A small image classifier, trained from scratch: arch vit, num experts 32.
Rows from block 3 of a small image classifier, named by matrix and row number. Rows with one number within an expert belong to one neuron, the router's apart. Each number is 128 + 24 x the weight over its row's rms, rounded and kept within 0 to 255. All counts start at 0. Numbers have three digits each.
Before each expert's rows are labels from the 100 images, of 14976, where the router gives the expert most weight on average: "strongest on" is what is common among them; "patch colour" is the nearest of a few named colours to the mean colour under the peak. Only what is clearly more common there than usual is listed. The data: photos of arthropod specimens (BIOSCAN-5M). In brackets: how many of the 100.
# router: router (model.blocks.3.mlp.router.weight, 32x192, trained with AdamW), inputs 0-191
# up: expert up (model.blocks.3.mlp.up, 32x48x192), inputs 0-191
# down: expert down (model.blocks.3.mlp.down, 32x192x48, transposed), outputs 0-191

# expert 19
strongest on: order Coleoptera (36)
patch colour: grey (57); brown (43)
router.19:120153110152131120150150109108128122159149154130103142128140129125121085128129148121118148115132081167105122121121108073154102128117117102131144107115110089166185142117150151116160172129116121134170104120165111182116143147127100148125138120152125094098136136084154078147130110147159144151137124136117079145102130146149102112137158155152133124094160117133091148140174083123119132088147128090175123151134159138159108127134122149095121118114095114117114144103133124153083154133101132128130106083150091115093092177168085101095120156142095153138155136146099165136141114140146096075
up.0:128127118122100127132142140111101099126056123130113039110154142143096093145079140109147142159159119138112115129147142109167137169160133110141155150099130104149153142138136146105192100149118134144122120095148129128081129135111141139130106126144095113093087150062131132164156091117125134152129121138119113125143127140115126139155141108134120093161130112095139115172100124117108107134144128176109145146127112166165167143161104154092133095118088163134141159094095134129112159196113166147130156126101115103109128135131121123126156102102168154111119136119121093132154141116123150098
down.0:089128131150148135154129137144113128118128124129122191143028120064128183128151150127128086127130103126153158104092128138096128078107123129126131110129140152127111130120115124140062200144115128132171127128101128118128131152096129130124097114094142142133129198127147108128156124130131146112128121095138137191136125125128118120131141114125100165129128132128126103122187129140130127144080130079129126135132127099086119129120132138113083149143128077154078123115154124135145090127125127136136133181129146149174124109124126137137119137152046133145125119121130150134123117137165107134
up.1:119162159081131128133143115127137126133096114127123071152116123164102108122133121156110111176135156118181122122138150086136157160126127094110148129152133130153119159142115142150163092151111126132111159096094117057128127125084150103086109131124102129149118139072156102128147123110119131163107100145105134113100119135140128115108128133125134149099128098108133129096092145088115167189173169158143120148133113131144143158158120136050114117106129177122147168116136127121102127173133146124117140135172088137138135113098185141150158112094134134090126125146119158129087141107117117136
down.1:128128148133142148120128125131093192121115125096120255098088126089128145135146121124134138115113103156125130148135125154123128091142113126128141137129124114127135130157117102116060122081145132117172128142128103127127124101135128125124178124126158105131134127164127136127113128134141149140128154113123128101127106131127126115118125183118128134128136116132114054125090127129140149151137126141114167107168132048113082102107143130167155135151146121196066096139136148135095107116149129133122141165128144152149129123128129135129100126145171128173134148108123138163147088134124090132
up.2:128142140130123149129132099135074130131171122133147156106145111151142143138141127133152130131122128120131119154142121113108115153134103158131134183137095129126114169121121123112127157118128143119126127125134129118101108129137109143109147152086122130159169082106101119120088140133096137144127131139106116146137098081115136154101130086015116128142147135135120113106127085106144136107128127130113182127137127117178122124118091115114151119156151154155130072127149139129134158177138165076126169084141113167133172132124149161123096152133113142128057077137150095125115124155075158166
down.2:116128132151114098094128120130091125098123125128124123126127130130128136136107134118127111122179134117128105155146131154126126128169152125127151126083125114130151090144160129114103099038117125128131128159162137116130116118164120106113108136110093109105131101203109168128160124125135199097127132118139124130126132150128136127136124170107109093128125129130122127136094146139119155129185128075126129147085109075128123158098140137157113171121153129134122096143195114129172109137126128145125077175132128077116128129127128134136130123152210131115120100150184137124150124108118064126

# expert 4
strongest on: order Hemiptera (29)
patch colour: pink (100)
router.4:134145145153126102154118145162124142154104126127230126156150156129118146136094137145131116122114135108111113168215107144144110154119099107160117142138106146085140088129130092125107079106121167096113103172107117115109120136091127127138109143148113156089098126136099145125106121146140069106149145108163155132139104121120150156109133110154141151140119150116138117146121158142138119159098101144106140145099113117112093157107165123116112126098158131116146117204128109143131159137123104114125160181088139153107119141096138137113121104136146132126164124115110097121087140167099162124
up.0:129120149163103156088133110120121131117127164171110107067157120114092171109075146135135153079151097158144186115113132128163137101146134144133140164137123105163173152161137092128106136145131120098126120087129123157147140131160109129127136128095156136129127098164132110126154149141138135120074154136125104086112145047144119095132143115133113140097139117107121138137117102138121153140140139146114106185142141076102110123091111128126138145143162149118133138127131120116106142072121120116118128120165112128153121121091134120103160164124130086143122201152116109169117118135070147131
down.0:101128158115130117129128122162082106101132121142117086107169144161131140130163157128128101127134131136159146134154128125111130121150118160128122130104112116134111172125136104145085117132118130094095128050130146101128121118147124160131108118124171148113128156037126083128123128118171113147125110127098124106071129137128127124122134123142172133127113129128132086095130125131089128139159130131116154124057101121124169174146157121096120145133127114137112157134160132131157177120123128150127095134127114137165129182130134109150142100129099137192115051094118138155110110130070105130
up.1:158141111118159129089132088110092085110139160126158129114148125160101126132079116135134136144150145072137123088180126120132127105109122163149121130158105140127149126129132127105122146129113114145108092143181118168109138137183135139120133114145179110118110122132187127082135115108156092135111125137129076092112134114123135118111153118128145124146133141168186106118108093130185103098124128127093111114143126129141111128135119127099135159148105147155092196178107131111153130187123125109132069117086114121141121133182127104163112184118089130127125129144147110152115135127121145134
down.1:088128100121115138104131105110173157161119131118107057119078131100129145108094128135128132136126108128116128131125129083136126067135112134127133159121126146126153174140103104128144197101141127119149134155185113126128123115099131101163170134118103137139128144154104123131050127162202132152131140109114146086137145133128117123157131115143162124128124117133147077145164128142147119116078128101112126150114112123112175154120112138125129154138108152104106113157126134114094076114129136126126095188127121066085128130131128122110121141169125133112121160061133108145121116111100128128
up.2:139130139119069135117121116107156127132109132124126113135144130133119144123162142136117129177080123109148124112139116109137121110128134129098133140123118118164144105124140064135125128111138134076109138149103131141139143123163151130126169147130118169151045126157099154118162120107098124128144110135132178098125127142148116113108123087217136129132112149147113151058130137107166191093134119108137132135137123165178127122127166112122123119130091142144100162132148104130115158121114099061179085140139129126142128106129141141135118066136118155158111123128098084128122124172150127129
down.2:089128153145128111095128111123112106175197118113101137151132127123128080128100118131124127130156151136168136132111131153135128119148160174128130181147140158135133101107136205142154182146108128114145129131177139149128129105137126119126068091117136132110129106123143050128119128157206091130128139147108093119124124122128139114125120164123103162128115128128116140136157128119119138135112128107132120113102087109156079133126133139123105162132151127074179131113149127148056135120126129119129144136126098146105124120135128121128117141070163117099126165077147129134108114121069139130

# expert 13
strongest on: class Arachnida (40); order Trombidiformes (31)
patch colour: pink (90)
router.13:097117124122109145088127138152117133074141142134173102101139112160108136138130123168121138122117135144164159136217123113103086114114111118142119138166083144097116093127136070111143072119131107110123091143145111119112144162136122150139090125149131150091142140151156119090095136125132067119139109128160133124122103133125146099100130118119104129169096122164158124128121155150172153148086106161106126108153137156171170145119148079174124136117091153139113117175105106134146106118100172135160156131112100145113112128094126126102130132170110128106107121117146146116102158115094119139
up.0:119091154156154120121122155149120122121148157132162135134115128096095141109143139124152115105131105099176136109126116131094090089118088137161100105136093184099132069139109157184142109102121114110157107149158127148139153154092142130136120105116129160096174146122120132072114164086087145160068145114123167149151152110134100088134132125123123112182121174132178151149152118129136114165136084125149105138133129150137108109123121130081104133104108157117101175129126090170105144122130139121148139117111154122146112125157134180118145147118138120127131133110134112180109129118151089133
down.0:112128146152163121139128152098130154108142135129101056099044126135128108140075145136125128131121112146147122122154127156148121106128109136128120105149124118128105123124137169115188166148170128120114129130171121144128128123101158116106188113134109180143128130131103135128145131148107161135128117126143140139166114129128127133149104165113165131127140126124127043156052113141085126078095119121147135081123119118112136180163114128084110155108097127135162157085074110140146143150111129166123116146133132135055109136131129111113128129159134134122138125104117129096126137129133118128
up.1:140080116147118138115101143109160128086161164084130102112141129127139130128104156123126119123140150162118099078141127111119169077154109124156155143135120120116154129121122170166136143142139118096129087155120139142130128152122126112127091116128071136133145136102107124172133126120148132118195176128144206118132106109102138123095126142166134131133127129134088087133155109142153112121111167118099123134125124134175156115109107094101106179122150151101089119131191150097079085123143115133122126114141149161157113107128114169130125072144149107079103133132142149143099131147103156133
down.1:107128158128127124104128138142140143091145125165148131108106124164125165127038106128128107138122136114143114136155143107168128113149142133128121167159132124127109135122144149087113113142136128133149131115129142083128129103093117138128123128143147123117129107104117098131185133088252132126117077143106132097121121128128110147128138096122108143128120131128085105114088127135177151162121127145121128132118134135157177068092120136137104120176119120121092146139115124130069134108107129129129118143126156109206129120128131151168106142142151109113149149133088105149076117130165128132
up.2:154095145109153139116166115145073117137142107124135142123060180139117103131131121109166127124125146134105119114146156138107142157119133132127114109082109124111130188103083166138167129126132070123124147170106126150154131117081131159130131106151177091143164073083139135170129127081099126128137136127170110123125137164132153150139120104111099110123118162153161158133127082110123113121109128159125157118132114120118112124101152106103113120149125131180132133114115136134140165095160127132144138145129120140121145107078130058096139162106105148141068136113135178119155130120133102119
down.2:105126139139167110109126114074130123105168141137130175137073136046128144130093090120129166150101139135149103123150117153128128093129145100148131142112129147125121120129140109086099095131125122138074114147109080148128117121158127138137173162123129150134119139157139149128098129063127111147127082099122146118119129119127127120128129176131130183127128130128155115116194128139125116141122128114127136062104100129066193126123121136114133124097127135104178097130110129133133136128142127074117090139136141162159124126139128128159149095145140138193125131152099163115138097160150135130

# expert 12
strongest on: order Lepidoptera (47)
patch colour: brown (88)
router.12:102113153077160099156125125133131122131152135157115140102147118121135092116085111119082113138099107163134133109125113089161135122139165124140135099093075076121160170127139151131075150130095106163152165115142104171113134110121106090077130107102109112153150150161107094137116135149123135136096129147138119161128115129134113116146108159142132134115132099136081152145127101121122115118120135159136087090127120121159095089162102091088103132149112164155122139113128156154113118126179129118156134131168146066150100147145109104099153161116108121121118179120152168125136147083161118102
up.0:144095132120119140111130121162135120136159054152119093133163147127135109145065108114143135120156149146118124194145133130131129116143130123157131177104091126137115138136147132121118076112121102131112108142141184119126125129115129121132001129128136114130140116131121118128075137131109103120127172122124137114142079095155123149128188125070127103151121101196107126094140120147164134120133116109119130129129127140114132120103131118122176155164129123141138111131154159132155133144111165138111188131132116123115152101129114103152128106137112110084122158145134124122143146124084133155
down.0:146128122099099177024131168122137130136123128123141122152155140141128154122059134129125136123160154123129121156129137129155127175121125104130139113123121126128091149145126153136125099125148126131114128069142149105128128137189115116128062109123083103135130106136127134126115124109100094125128152139158099202165122120128144136145134163141128138128131128127135106164130129112134122083122128131135110131121140069161090149130128124146143105153142123075118140121137128115133125151122129116122130135128080116079131119125127116131088138153135122024131146123191107137132109127084165128
up.1:124127113149128130175131175221138124097119125128166113094125141103093142134121125127090125132133135112114130116135102116146128098120130137099137144115136129105109109124094112148135149162134121140129125131120128120168121130121127163128056148128189117084157138072135131141161121119144085139122115134133143121134107104117160158117086132116096058099149111117123165128150106128136110123121143133142122097099130137167122126153188150138149107126058103148128152121114108111133132143175127128112157124193129128119052121103151122131142116125093119166171165139148118099126156129151139113
down.1:133123111131143115144128080081106172131138128125119112128081126155128105132150101125128115125126135130185138091100116152144127177157129114125128105162128122128131104143097167057128105124165123135124127140120142116128138145127119137159147155110122101155126063066148117128151124115133105143129130119120169116110131118127127123121099142163125114127128129131130013168097128086113132173150129089145137120133127131142157126080099121090143082140135182144121141107091135140156096127163128132130117184131089144102128118129126119126112131112115118105128120096112160131141128123187073132
up.2:112136140119116100161138134156126129125103140122127138111159160117129178176063112108129108106115128153108165144137080129137147107139150145122128133137139126127123083124104124148098106122105123108132147124108132165140141109098120123097069151138112118105102129177128141114101126160180113151141120133136136103058095134153135123131104143162134140169133062153150121105100107152137143134158128150110156083150115130111105091154150119162134123157128076143083159170157127139135118102174117137194120165161099102113121127128139146123063098128120108115121124152149135125166129137092116156
down.2:153128118089073134156129099046146122140116133126132123099119128131128105129202158136130166127117113144134159101145133133106118111125145121126127163084125132132118144137140138135163099089103127108130115149099158131128127127149131110124189111143135114142128108142155122128144119113158122131127124125121182027125097118129133127116160122144183167127121125134125081185105128092151144123183127116122142187139115124161125166096131103098128100123128114178123142148105135114163169092141126161127129109130125111116119125127122154134140124119180109183125098147123150144115125142166102126