Rows from expert 24 of block 9, named by matrix and row number. Rows with one number belong to one neuron. Each number is 50 + 10 x the weight over its row's rms, rounded and kept within 0 to 99. All counts start at 0. After the name is the row's rms in percent of the matrix's.
# up: expert up (model.blocks.9.mlp.up, 32x48x192), inputs 0-191
# down: expert down (model.blocks.9.mlp.down, 32x192x48, transposed), outputs 0-191
up.3 092:52 60 42 45 46 54 44 44 51 30 31 44 62 54 47 56 55 45 57 41 53 43 38 45 67 33 37 48 60 66 71 52 68 34 57 32 50 49 47 49 57 47 58 37 44 52 68 55 55 51 46 57 24 43 49 45 51 43 58 49 50 52 33 55 72 46 49 48 63 58 55 64 49 61 50 54 50 34 56 30 68 47 49 58 34 57 51 51 46 62 51 60 59 50 41 59 39 56 46 44 40 44 48 42 61 38 22 55 45 49 66 59 54 46 55 32 60 52 60 40 36 54 56 76 37 44 27 39 57 49 60 52 35 44 30 59 50 61 59 43 38 47 53 54 42 42 48 54 32 56 51 43 59 51 68 69 62 51 70 54 55 71 71 51 52 27 56 53 43 47 56 46 54 33 55 55 49 48 51 51 46 41 54 42 43 50 51 46 48 34 55 51
down.3 092:53 45 50 53 55 51 49 54 53 56 39 54 50 50 33 48 28 51 52 33 32 41 36 45 49 46 49 60 48 45 64 51 58 52 49 42 47 48 47 63 63 35 60 48 51 60 64 42 53 56 64 48 49 62 44 47 53 48 47 23 39 40 54 52 46 49 43 34 70 59 64 53 58 55 72 38 44 45 52 34 38 53 48 50 45 45 48 60 34 44 61 57 51 41 63 55 48 59 61 49 53 48 43 39 47 52 50 50 44 52 47 41 50 53 50 65 47 49 42 29 59 52 37 50 32 59 54 43 59 46 91 46 42 48 42 57 59 50 48 48 40 29 48 39 49 53 55 53 68 55 49 48 60 52 83 41 53 48 52 68 49 62 52 72 47 52 52 42 54 51 51 52 41 56 40 63 56 24 62 44 53 65 19 55 65 46 60 41 65 53 32 48
up.4 100:61 40 39 62 54 61 50 35 43 44 66 59 39 52 49 40 46 55 51 42 62 40 54 61 64 48 63 47 46 51 54 51 61 53 32 44 50 63 30 54 35 47 45 41 70 40 60 58 43 42 53 55 69 45 56 48 53 63 37 55 57 47 34 47 67 54 59 37 47 52 45 66 55 51 44 52 51 61 54 48 40 53 45 46 46 39 49 65 64 14 51 46 50 79 56 51 45 45 46 44 56 66 48 47 63 23 44 49 61 82 58 30 54 64 54 67 38 52 46 55 54 55 49 48 39 68 33 62 45 67 43 46 42 47 45 63 39 55 45 38 47 48 55 44 56 35 56 40 52 62 44 54 48 53 48 54 53 64 41 54 51 50 39 49 32 47 50 45 55 47 48 48 46 72 32 44 41 41 37 72 46 40 44 44 59 69 41 44 50 54 47 50
down.4 100:45 36 51 62 49 55 52 50 55 61 41 49 52 49 37 60 37 42 58 48 79 43 67 46 39 58 65 34 47 50 45 35 68 48 60 52 54 55 51 46 37 30 49 56 62 64 28 43 68 54 44 52 62 63 52 56 50 49 35 61 66 55 39 68 51 50 45 47 56 51 62 52 57 46 51 54 36 54 32 48 60 47 26 54 32 29 70 65 52 65 38 44 52 52 32 49 53 53 65 42 45 45 33 44 57 56 61 48 52 63 45 52 40 54 33 50 48 42 60 45 48 45 46 59 39 51 65 36 37 58 61 44 45 50 43 40 59 32 58 49 48 33 55 45 53 55 57 46 58 54 51 46 56 51 48 57 65 39 61 44 39 61 67 50 47 50 64 58 70 72 55 26 29 45 54 47 44 61 43 39 50 54 40 49 74 48 51 49 47 47 52 45
up.5 118:51 40 61 54 58 29 51 42 53 48 64 46 58 52 41 55 55 48 57 51 32 42 61 41 52 55 81 61 52 71 61 58 51 54 47 33 54 50 31 50 59 50 47 50 44 42 46 60 54 37 56 40 48 52 48 71 44 47 42 50 60 45 73 58 53 31 56 30 23 44 43 63 61 43 54 40 47 44 43 39 44 28 57 59 39 59 49 51 48 60 62 35 48 48 47 54 37 55 56 58 41 50 65 62 52 55 49 47 33 50 57 46 45 55 29 43 55 47 60 45 44 32 53 43 55 58 62 48 51 54 54 45 65 46 62 50 65 72 47 51 49 27 65 82 65 55 59 38 58 44 52 41 41 42 69 51 44 55 49 56 41 34 64 50 53 65 35 50 48 53 50 47 46 32 51 42 49 36 47 54 52 41 66 62 52 39 36 52 47 44 46 52
down.5 131:49 41 52 55 55 42 52 32 52 46 44 45 49 50 40 64 60 56 51 23 46 19 29 43 51 55 70 39 51 65 48 56 55 47 46 38 49 39 45 43 54 50 35 42 31 63 55 46 44 56 43 46 49 55 42 52 61 49 40 41 62 39 44 51 48 45 55 60 67 60 43 46 40 50 49 46 59 54 49 42 43 57 73 38 46 61 21 52 50 44 51 62 44 48 66 51 36 48 29 58 48 45 69 50 53 52 49 49 59 47 55 56 53 47 44 50 59 45 47 38 63 18 49 39 45 69 71 61 40 44 43 42 54 43 52 58 27 53 48 70 46 53 38 52 50 20 54 50 47 63 45 36 52 58 50 48 64 35 61 60 50 50 57 52 55 51 48 21 52 47 65 57 47 36 45 56 49 60 63 46 51 61 51 49 65 51 61 43 64 52 37 45
up.6 096:62 58 46 34 38 55 52 42 51 58 49 33 61 63 57 59 47 50 50 49 61 39 52 46 30 61 53 50 53 63 50 46 57 60 42 52 70 36 47 58 56 48 46 52 44 50 54 56 50 54 43 20 59 45 39 65 54 51 23 53 41 45 57 53 62 43 56 63 34 47 52 76 42 58 45 62 71 27 63 48 48 41 50 51 29 47 46 54 69 64 59 55 54 51 51 53 48 64 40 57 42 50 57 56 64 41 47 57 55 48 49 48 50 51 48 28 49 51 41 43 66 48 55 50 54 32 34 29 54 60 43 63 37 59 49 40 63 44 52 35 63 46 62 63 42 43 51 40 53 53 42 48 38 57 43 70 52 67 48 53 51 56 44 62 49 53 54 52 37 43 31 64 49 46 28 35 61 47 58 63 42 42 68 49 44 22 55 52 43 53 53 46
down.6 097:43 48 52 49 76 57 46 39 52 32 56 33 56 50 60 63 53 52 38 48 35 52 50 48 54 47 64 30 44 62 54 53 39 50 45 31 51 46 55 38 51 51 45 40 41 20 55 45 41 63 53 46 58 45 55 42 51 69 52 48 39 40 49 48 53 64 56 42 47 56 53 44 69 50 29 45 39 58 60 50 28 53 58 30 63 75 37 51 44 48 58 55 78 53 49 34 40 57 63 43 49 51 54 31 44 59 46 50 40 48 43 48 50 60 50 72 47 51 49 39 60 57 30 47 28 55 50 44 51 51 67 53 57 35 42 56 64 58 52 65 56 42 52 59 57 32 47 41 41 55 47 58 52 49 60 44 69 56 53 45 43 32 53 46 58 50 60 56 44 56 53 56 56 42 65 61 57 51 61 66 44 37 43 41 52 54 23 52 50 64 46 62
up.7 114:62 49 60 52 55 51 51 54 68 34 34 44 59 57 55 60 55 52 39 42 45 61 42 37 53 51 28 37 55 47 58 56 47 22 45 53 59 43 62 46 52 49 62 51 50 49 49 32 52 44 58 19 55 39 53 68 52 39 40 59 40 54 52 55 32 38 63 31 42 55 56 53 74 60 55 43 50 44 47 51 61 35 33 53 66 33 42 33 53 56 65 55 33 49 63 48 60 50 45 52 50 57 47 59 36 43 53 47 39 37 51 59 51 47 32 58 64 73 49 59 53 54 38 37 52 49 61 45 77 45 52 57 36 44 39 69 51 45 50 49 45 68 52 54 48 44 55 55 45 45 41 55 35 74 68 34 53 42 25 55 52 59 62 49 41 60 49 57 40 47 51 48 53 41 39 56 48 50 69 51 63 38 55 56 46 46 58 51 49 50 48 54
down.7 106:36 76 54 47 31 44 51 43 46 49 50 53 47 50 42 51 47 50 43 61 36 57 49 49 56 56 41 52 46 34 45 63 61 46 55 36 46 65 16 32 58 59 51 42 53 45 45 63 34 58 57 44 55 62 48 43 60 40 54 67 64 54 41 30 54 36 65 55 50 44 50 50 36 46 57 38 71 46 47 49 44 57 66 40 66 28 63 48 48 41 45 61 72 45 73 66 43 50 54 48 45 60 59 32 60 48 63 44 58 59 60 48 50 39 50 47 41 46 59 44 64 55 54 46 50 34 50 48 51 47 70 51 61 52 39 52 59 23 53 48 49 67 50 41 39 40 52 49 51 51 34 60 39 47 39 61 50 63 49 56 49 41 50 56 50 51 42 59 49 26 52 46 58 75 53 56 47 57 48 57 48 65 64 51 57 62 49 59 61 73 56 48
up.8 095:48 41 42 46 48 63 53 61 54 41 54 37 46 62 38 58 48 54 45 39 47 56 75 55 47 53 41 36 54 13 48 42 36 56 60 58 44 66 70 50 53 47 56 55 66 47 50 60 48 40 42 41 57 36 44 56 51 34 59 47 52 56 54 43 55 47 57 53 64 55 53 33 58 53 50 55 47 57 68 48 60 65 37 46 69 54 47 26 52 87 77 43 49 42 50 41 47 54 53 48 47 57 71 45 36 52 52 79 48 49 62 47 43 45 64 41 59 50 50 63 47 55 56 54 50 23 54 48 47 60 42 47 49 48 43 47 54 46 44 56 59 45 48 41 37 45 37 57 50 55 66 51 48 50 47 49 56 50 46 43 50 29 53 56 35 67 36 59 40 56 42 49 50 51 48 46 39 66 31 38 46 46 57 30 41 54 64 51 46 58 33 58
down.8 089:34 51 51 44 51 39 51 52 52 62 55 50 44 50 72 57 53 56 35 55 44 55 26 42 60 36 54 62 62 64 55 51 51 54 53 57 48 51 45 46 60 59 49 45 55 35 58 46 61 43 35 52 50 61 46 54 59 38 32 36 33 39 40 54 49 37 51 49 49 60 43 46 63 46 46 53 65 55 51 40 34 53 43 65 70 45 38 35 19 33 56 22 40 52 56 44 57 50 48 61 61 53 48 66 62 43 50 36 46 53 55 58 39 39 43 61 50 38 51 39 73 67 41 62 35 50 38 50 61 42 70 52 42 63 48 48 72 54 38 53 47 60 70 44 44 64 53 52 44 60 30 45 29 51 46 39 63 61 54 55 56 63 50 63 54 46 50 55 54 55 44 52 39 51 49 61 42 44 58 59 74 44 62 45 62 46 59 33 58 55 45 54
up.9 095:58 45 54 52 42 62 55 61 47 50 38 62 54 60 54 47 54 49 81 56 42 47 60 53 51 47 78 50 45 52 43 43 40 38 58 46 54 34 65 60 48 60 48 57 54 45 51 63 36 46 43 49 72 44 57 38 58 45 73 49 43 37 52 55 40 47 50 38 43 47 60 37 53 57 45 63 25 15 53 57 41 51 50 47 55 64 55 60 51 37 30 62 57 61 54 50 51 52 43 48 26 43 51 71 52 45 41 55 58 51 44 42 47 40 43 41 43 52 46 48 47 64 58 44 48 43 16 45 51 41 57 50 53 50 50 57 54 59 44 71 71 48 36 51 30 64 41 58 42 28 56 48 57 40 62 75 54 49 45 51 58 36 50 45 51 56 38 48 39 39 50 63 54 55 55 37 50 51 50 49 40 52 50 60 45 42 34 62 57 59 44 50
down.9 091:45 45 52 56 47 51 52 60 58 60 41 30 55 50 47 49 71 54 71 45 66 41 61 48 52 44 58 47 51 44 62 56 56 56 59 50 48 38 48 66 31 41 51 51 42 61 46 50 49 39 44 65 60 49 52 51 46 39 60 61 76 40 41 43 58 44 38 37 47 32 51 57 49 48 78 40 44 45 46 51 65 52 42 33 58 17 49 61 42 58 47 35 40 52 43 38 51 53 63 55 57 28 47 55 53 83 56 61 60 45 53 36 47 47 40 50 46 51 50 43 49 70 60 61 40 43 40 54 73 45 28 45 44 44 43 65 57 51 46 55 47 46 56 44 37 52 66 68 54 54 49 39 60 28 40 44 49 53 57 47 50 57 59 51 61 50 36 70 50 63 39 53 64 52 49 45 51 47 52 50 42 33 50 55 68 42 74 52 51 47 45 49
up.10 096:57 46 52 35 53 50 27 57 46 47 67 45 46 42 44 71 37 64 35 44 49 37 35 56 55 51 56 55 47 45 54 61 52 47 32 49 58 47 59 49 65 49 52 48 42 50 42 39 51 45 47 58 55 51 64 44 47 47 39 46 37 53 55 35 67 52 51 42 46 58 49 58 34 31 47 54 56 62 60 50 47 47 37 35 55 45 50 50 57 45 33 61 35 62 73 65 47 52 47 40 56 43 48 54 67 59 56 59 49 61 55 42 52 43 53 75 36 60 58 51 65 43 41 52 40 66 59 59 53 42 39 67 38 47 54 46 49 44 40 43 49 61 49 32 27 60 49 51 41 45 36 54 82 61 54 37 55 46 62 41 49 30 33 50 52 56 40 51 36 49 53 38 49 79 66 34 58 53 62 34 50 63 51 48 55 43 53 47 48 73 61 51
down.10 103:42 48 51 48 52 39 55 28 49 37 53 42 48 50 48 60 53 54 72 46 33 56 53 53 43 51 45 35 57 57 54 13 45 53 58 42 53 58 57 48 51 53 51 49 38 61 55 52 46 48 24 54 51 28 57 47 64 48 50 52 47 59 46 52 54 64 46 58 53 29 43 50 51 48 33 42 43 61 42 54 44 56 55 41 57 44 45 46 50 52 58 58 37 51 42 48 50 56 48 54 62 55 39 46 54 66 53 62 55 49 69 73 49 71 58 28 33 44 39 40 50 68 44 37 50 51 48 58 50 42 70 55 46 74 64 59 56 59 61 55 55 46 54 52 57 39 52 48 69 60 71 44 50 42 51 35 54 50 54 57 47 47 40 35 54 47 67 47 55 54 37 59 40 15 54 49 61 34 52 43 50 38 53 47 53 55 40 56 30 23 59 55
up.11 113:47 66 66 34 45 37 51 53 36 66 43 59 49 51 60 46 43 55 55 48 49 47 63 59 46 61 55 41 52 42 40 45 27 70 51 45 59 53 41 46 48 43 42 42 49 48 50 49 36 45 44 45 39 46 51 50 56 41 70 31 41 45 48 59 30 56 42 58 65 54 59 50 50 48 55 47 44 38 40 60 44 35 55 51 50 59 50 57 53 73 51 45 48 38 46 45 30 50 52 60 68 41 65 57 46 51 40 61 35 51 57 58 47 51 85 44 59 68 50 61 59 38 48 64 55 60 47 34 56 45 50 32 59 61 76 51 60 47 52 45 53 32 43 42 34 59 33 42 63 47 33 47 59 40 55 35 63 55 61 36 46 29 47 61 39 49 65 46 72 44 54 24 48 49 43 67 52 44 45 56 56 68 50 50 49 45 58 53 59 54 51 43
down.11 113:45 40 51 28 51 28 56 62 48 30 41 39 45 50 48 47 43 51 36 68 48 46 52 69 47 53 41 50 52 19 44 52 47 48 51 66 45 57 55 49 42 56 54 39 53 41 50 50 52 44 68 51 54 51 50 45 63 43 55 48 59 52 53 51 46 48 34 50 49 56 63 54 49 51 28 41 79 62 64 53 48 58 38 58 36 48 74 54 39 44 47 42 44 39 54 80 49 48 49 51 49 54 75 67 62 50 58 56 71 49 49 63 49 44 48 54 39 52 50 51 64 24 57 57 52 33 41 50 59 57 49 40 51 37 58 42 55 38 43 51 67 70 60 45 56 77 58 51 50 50 42 49 68 47 41 56 47 53 39 53 54 46 60 31 53 50 53 58 51 26 38 48 62 53 54 54 57 66 31 51 47 58 51 48 55 45 56 56 65 51 32 49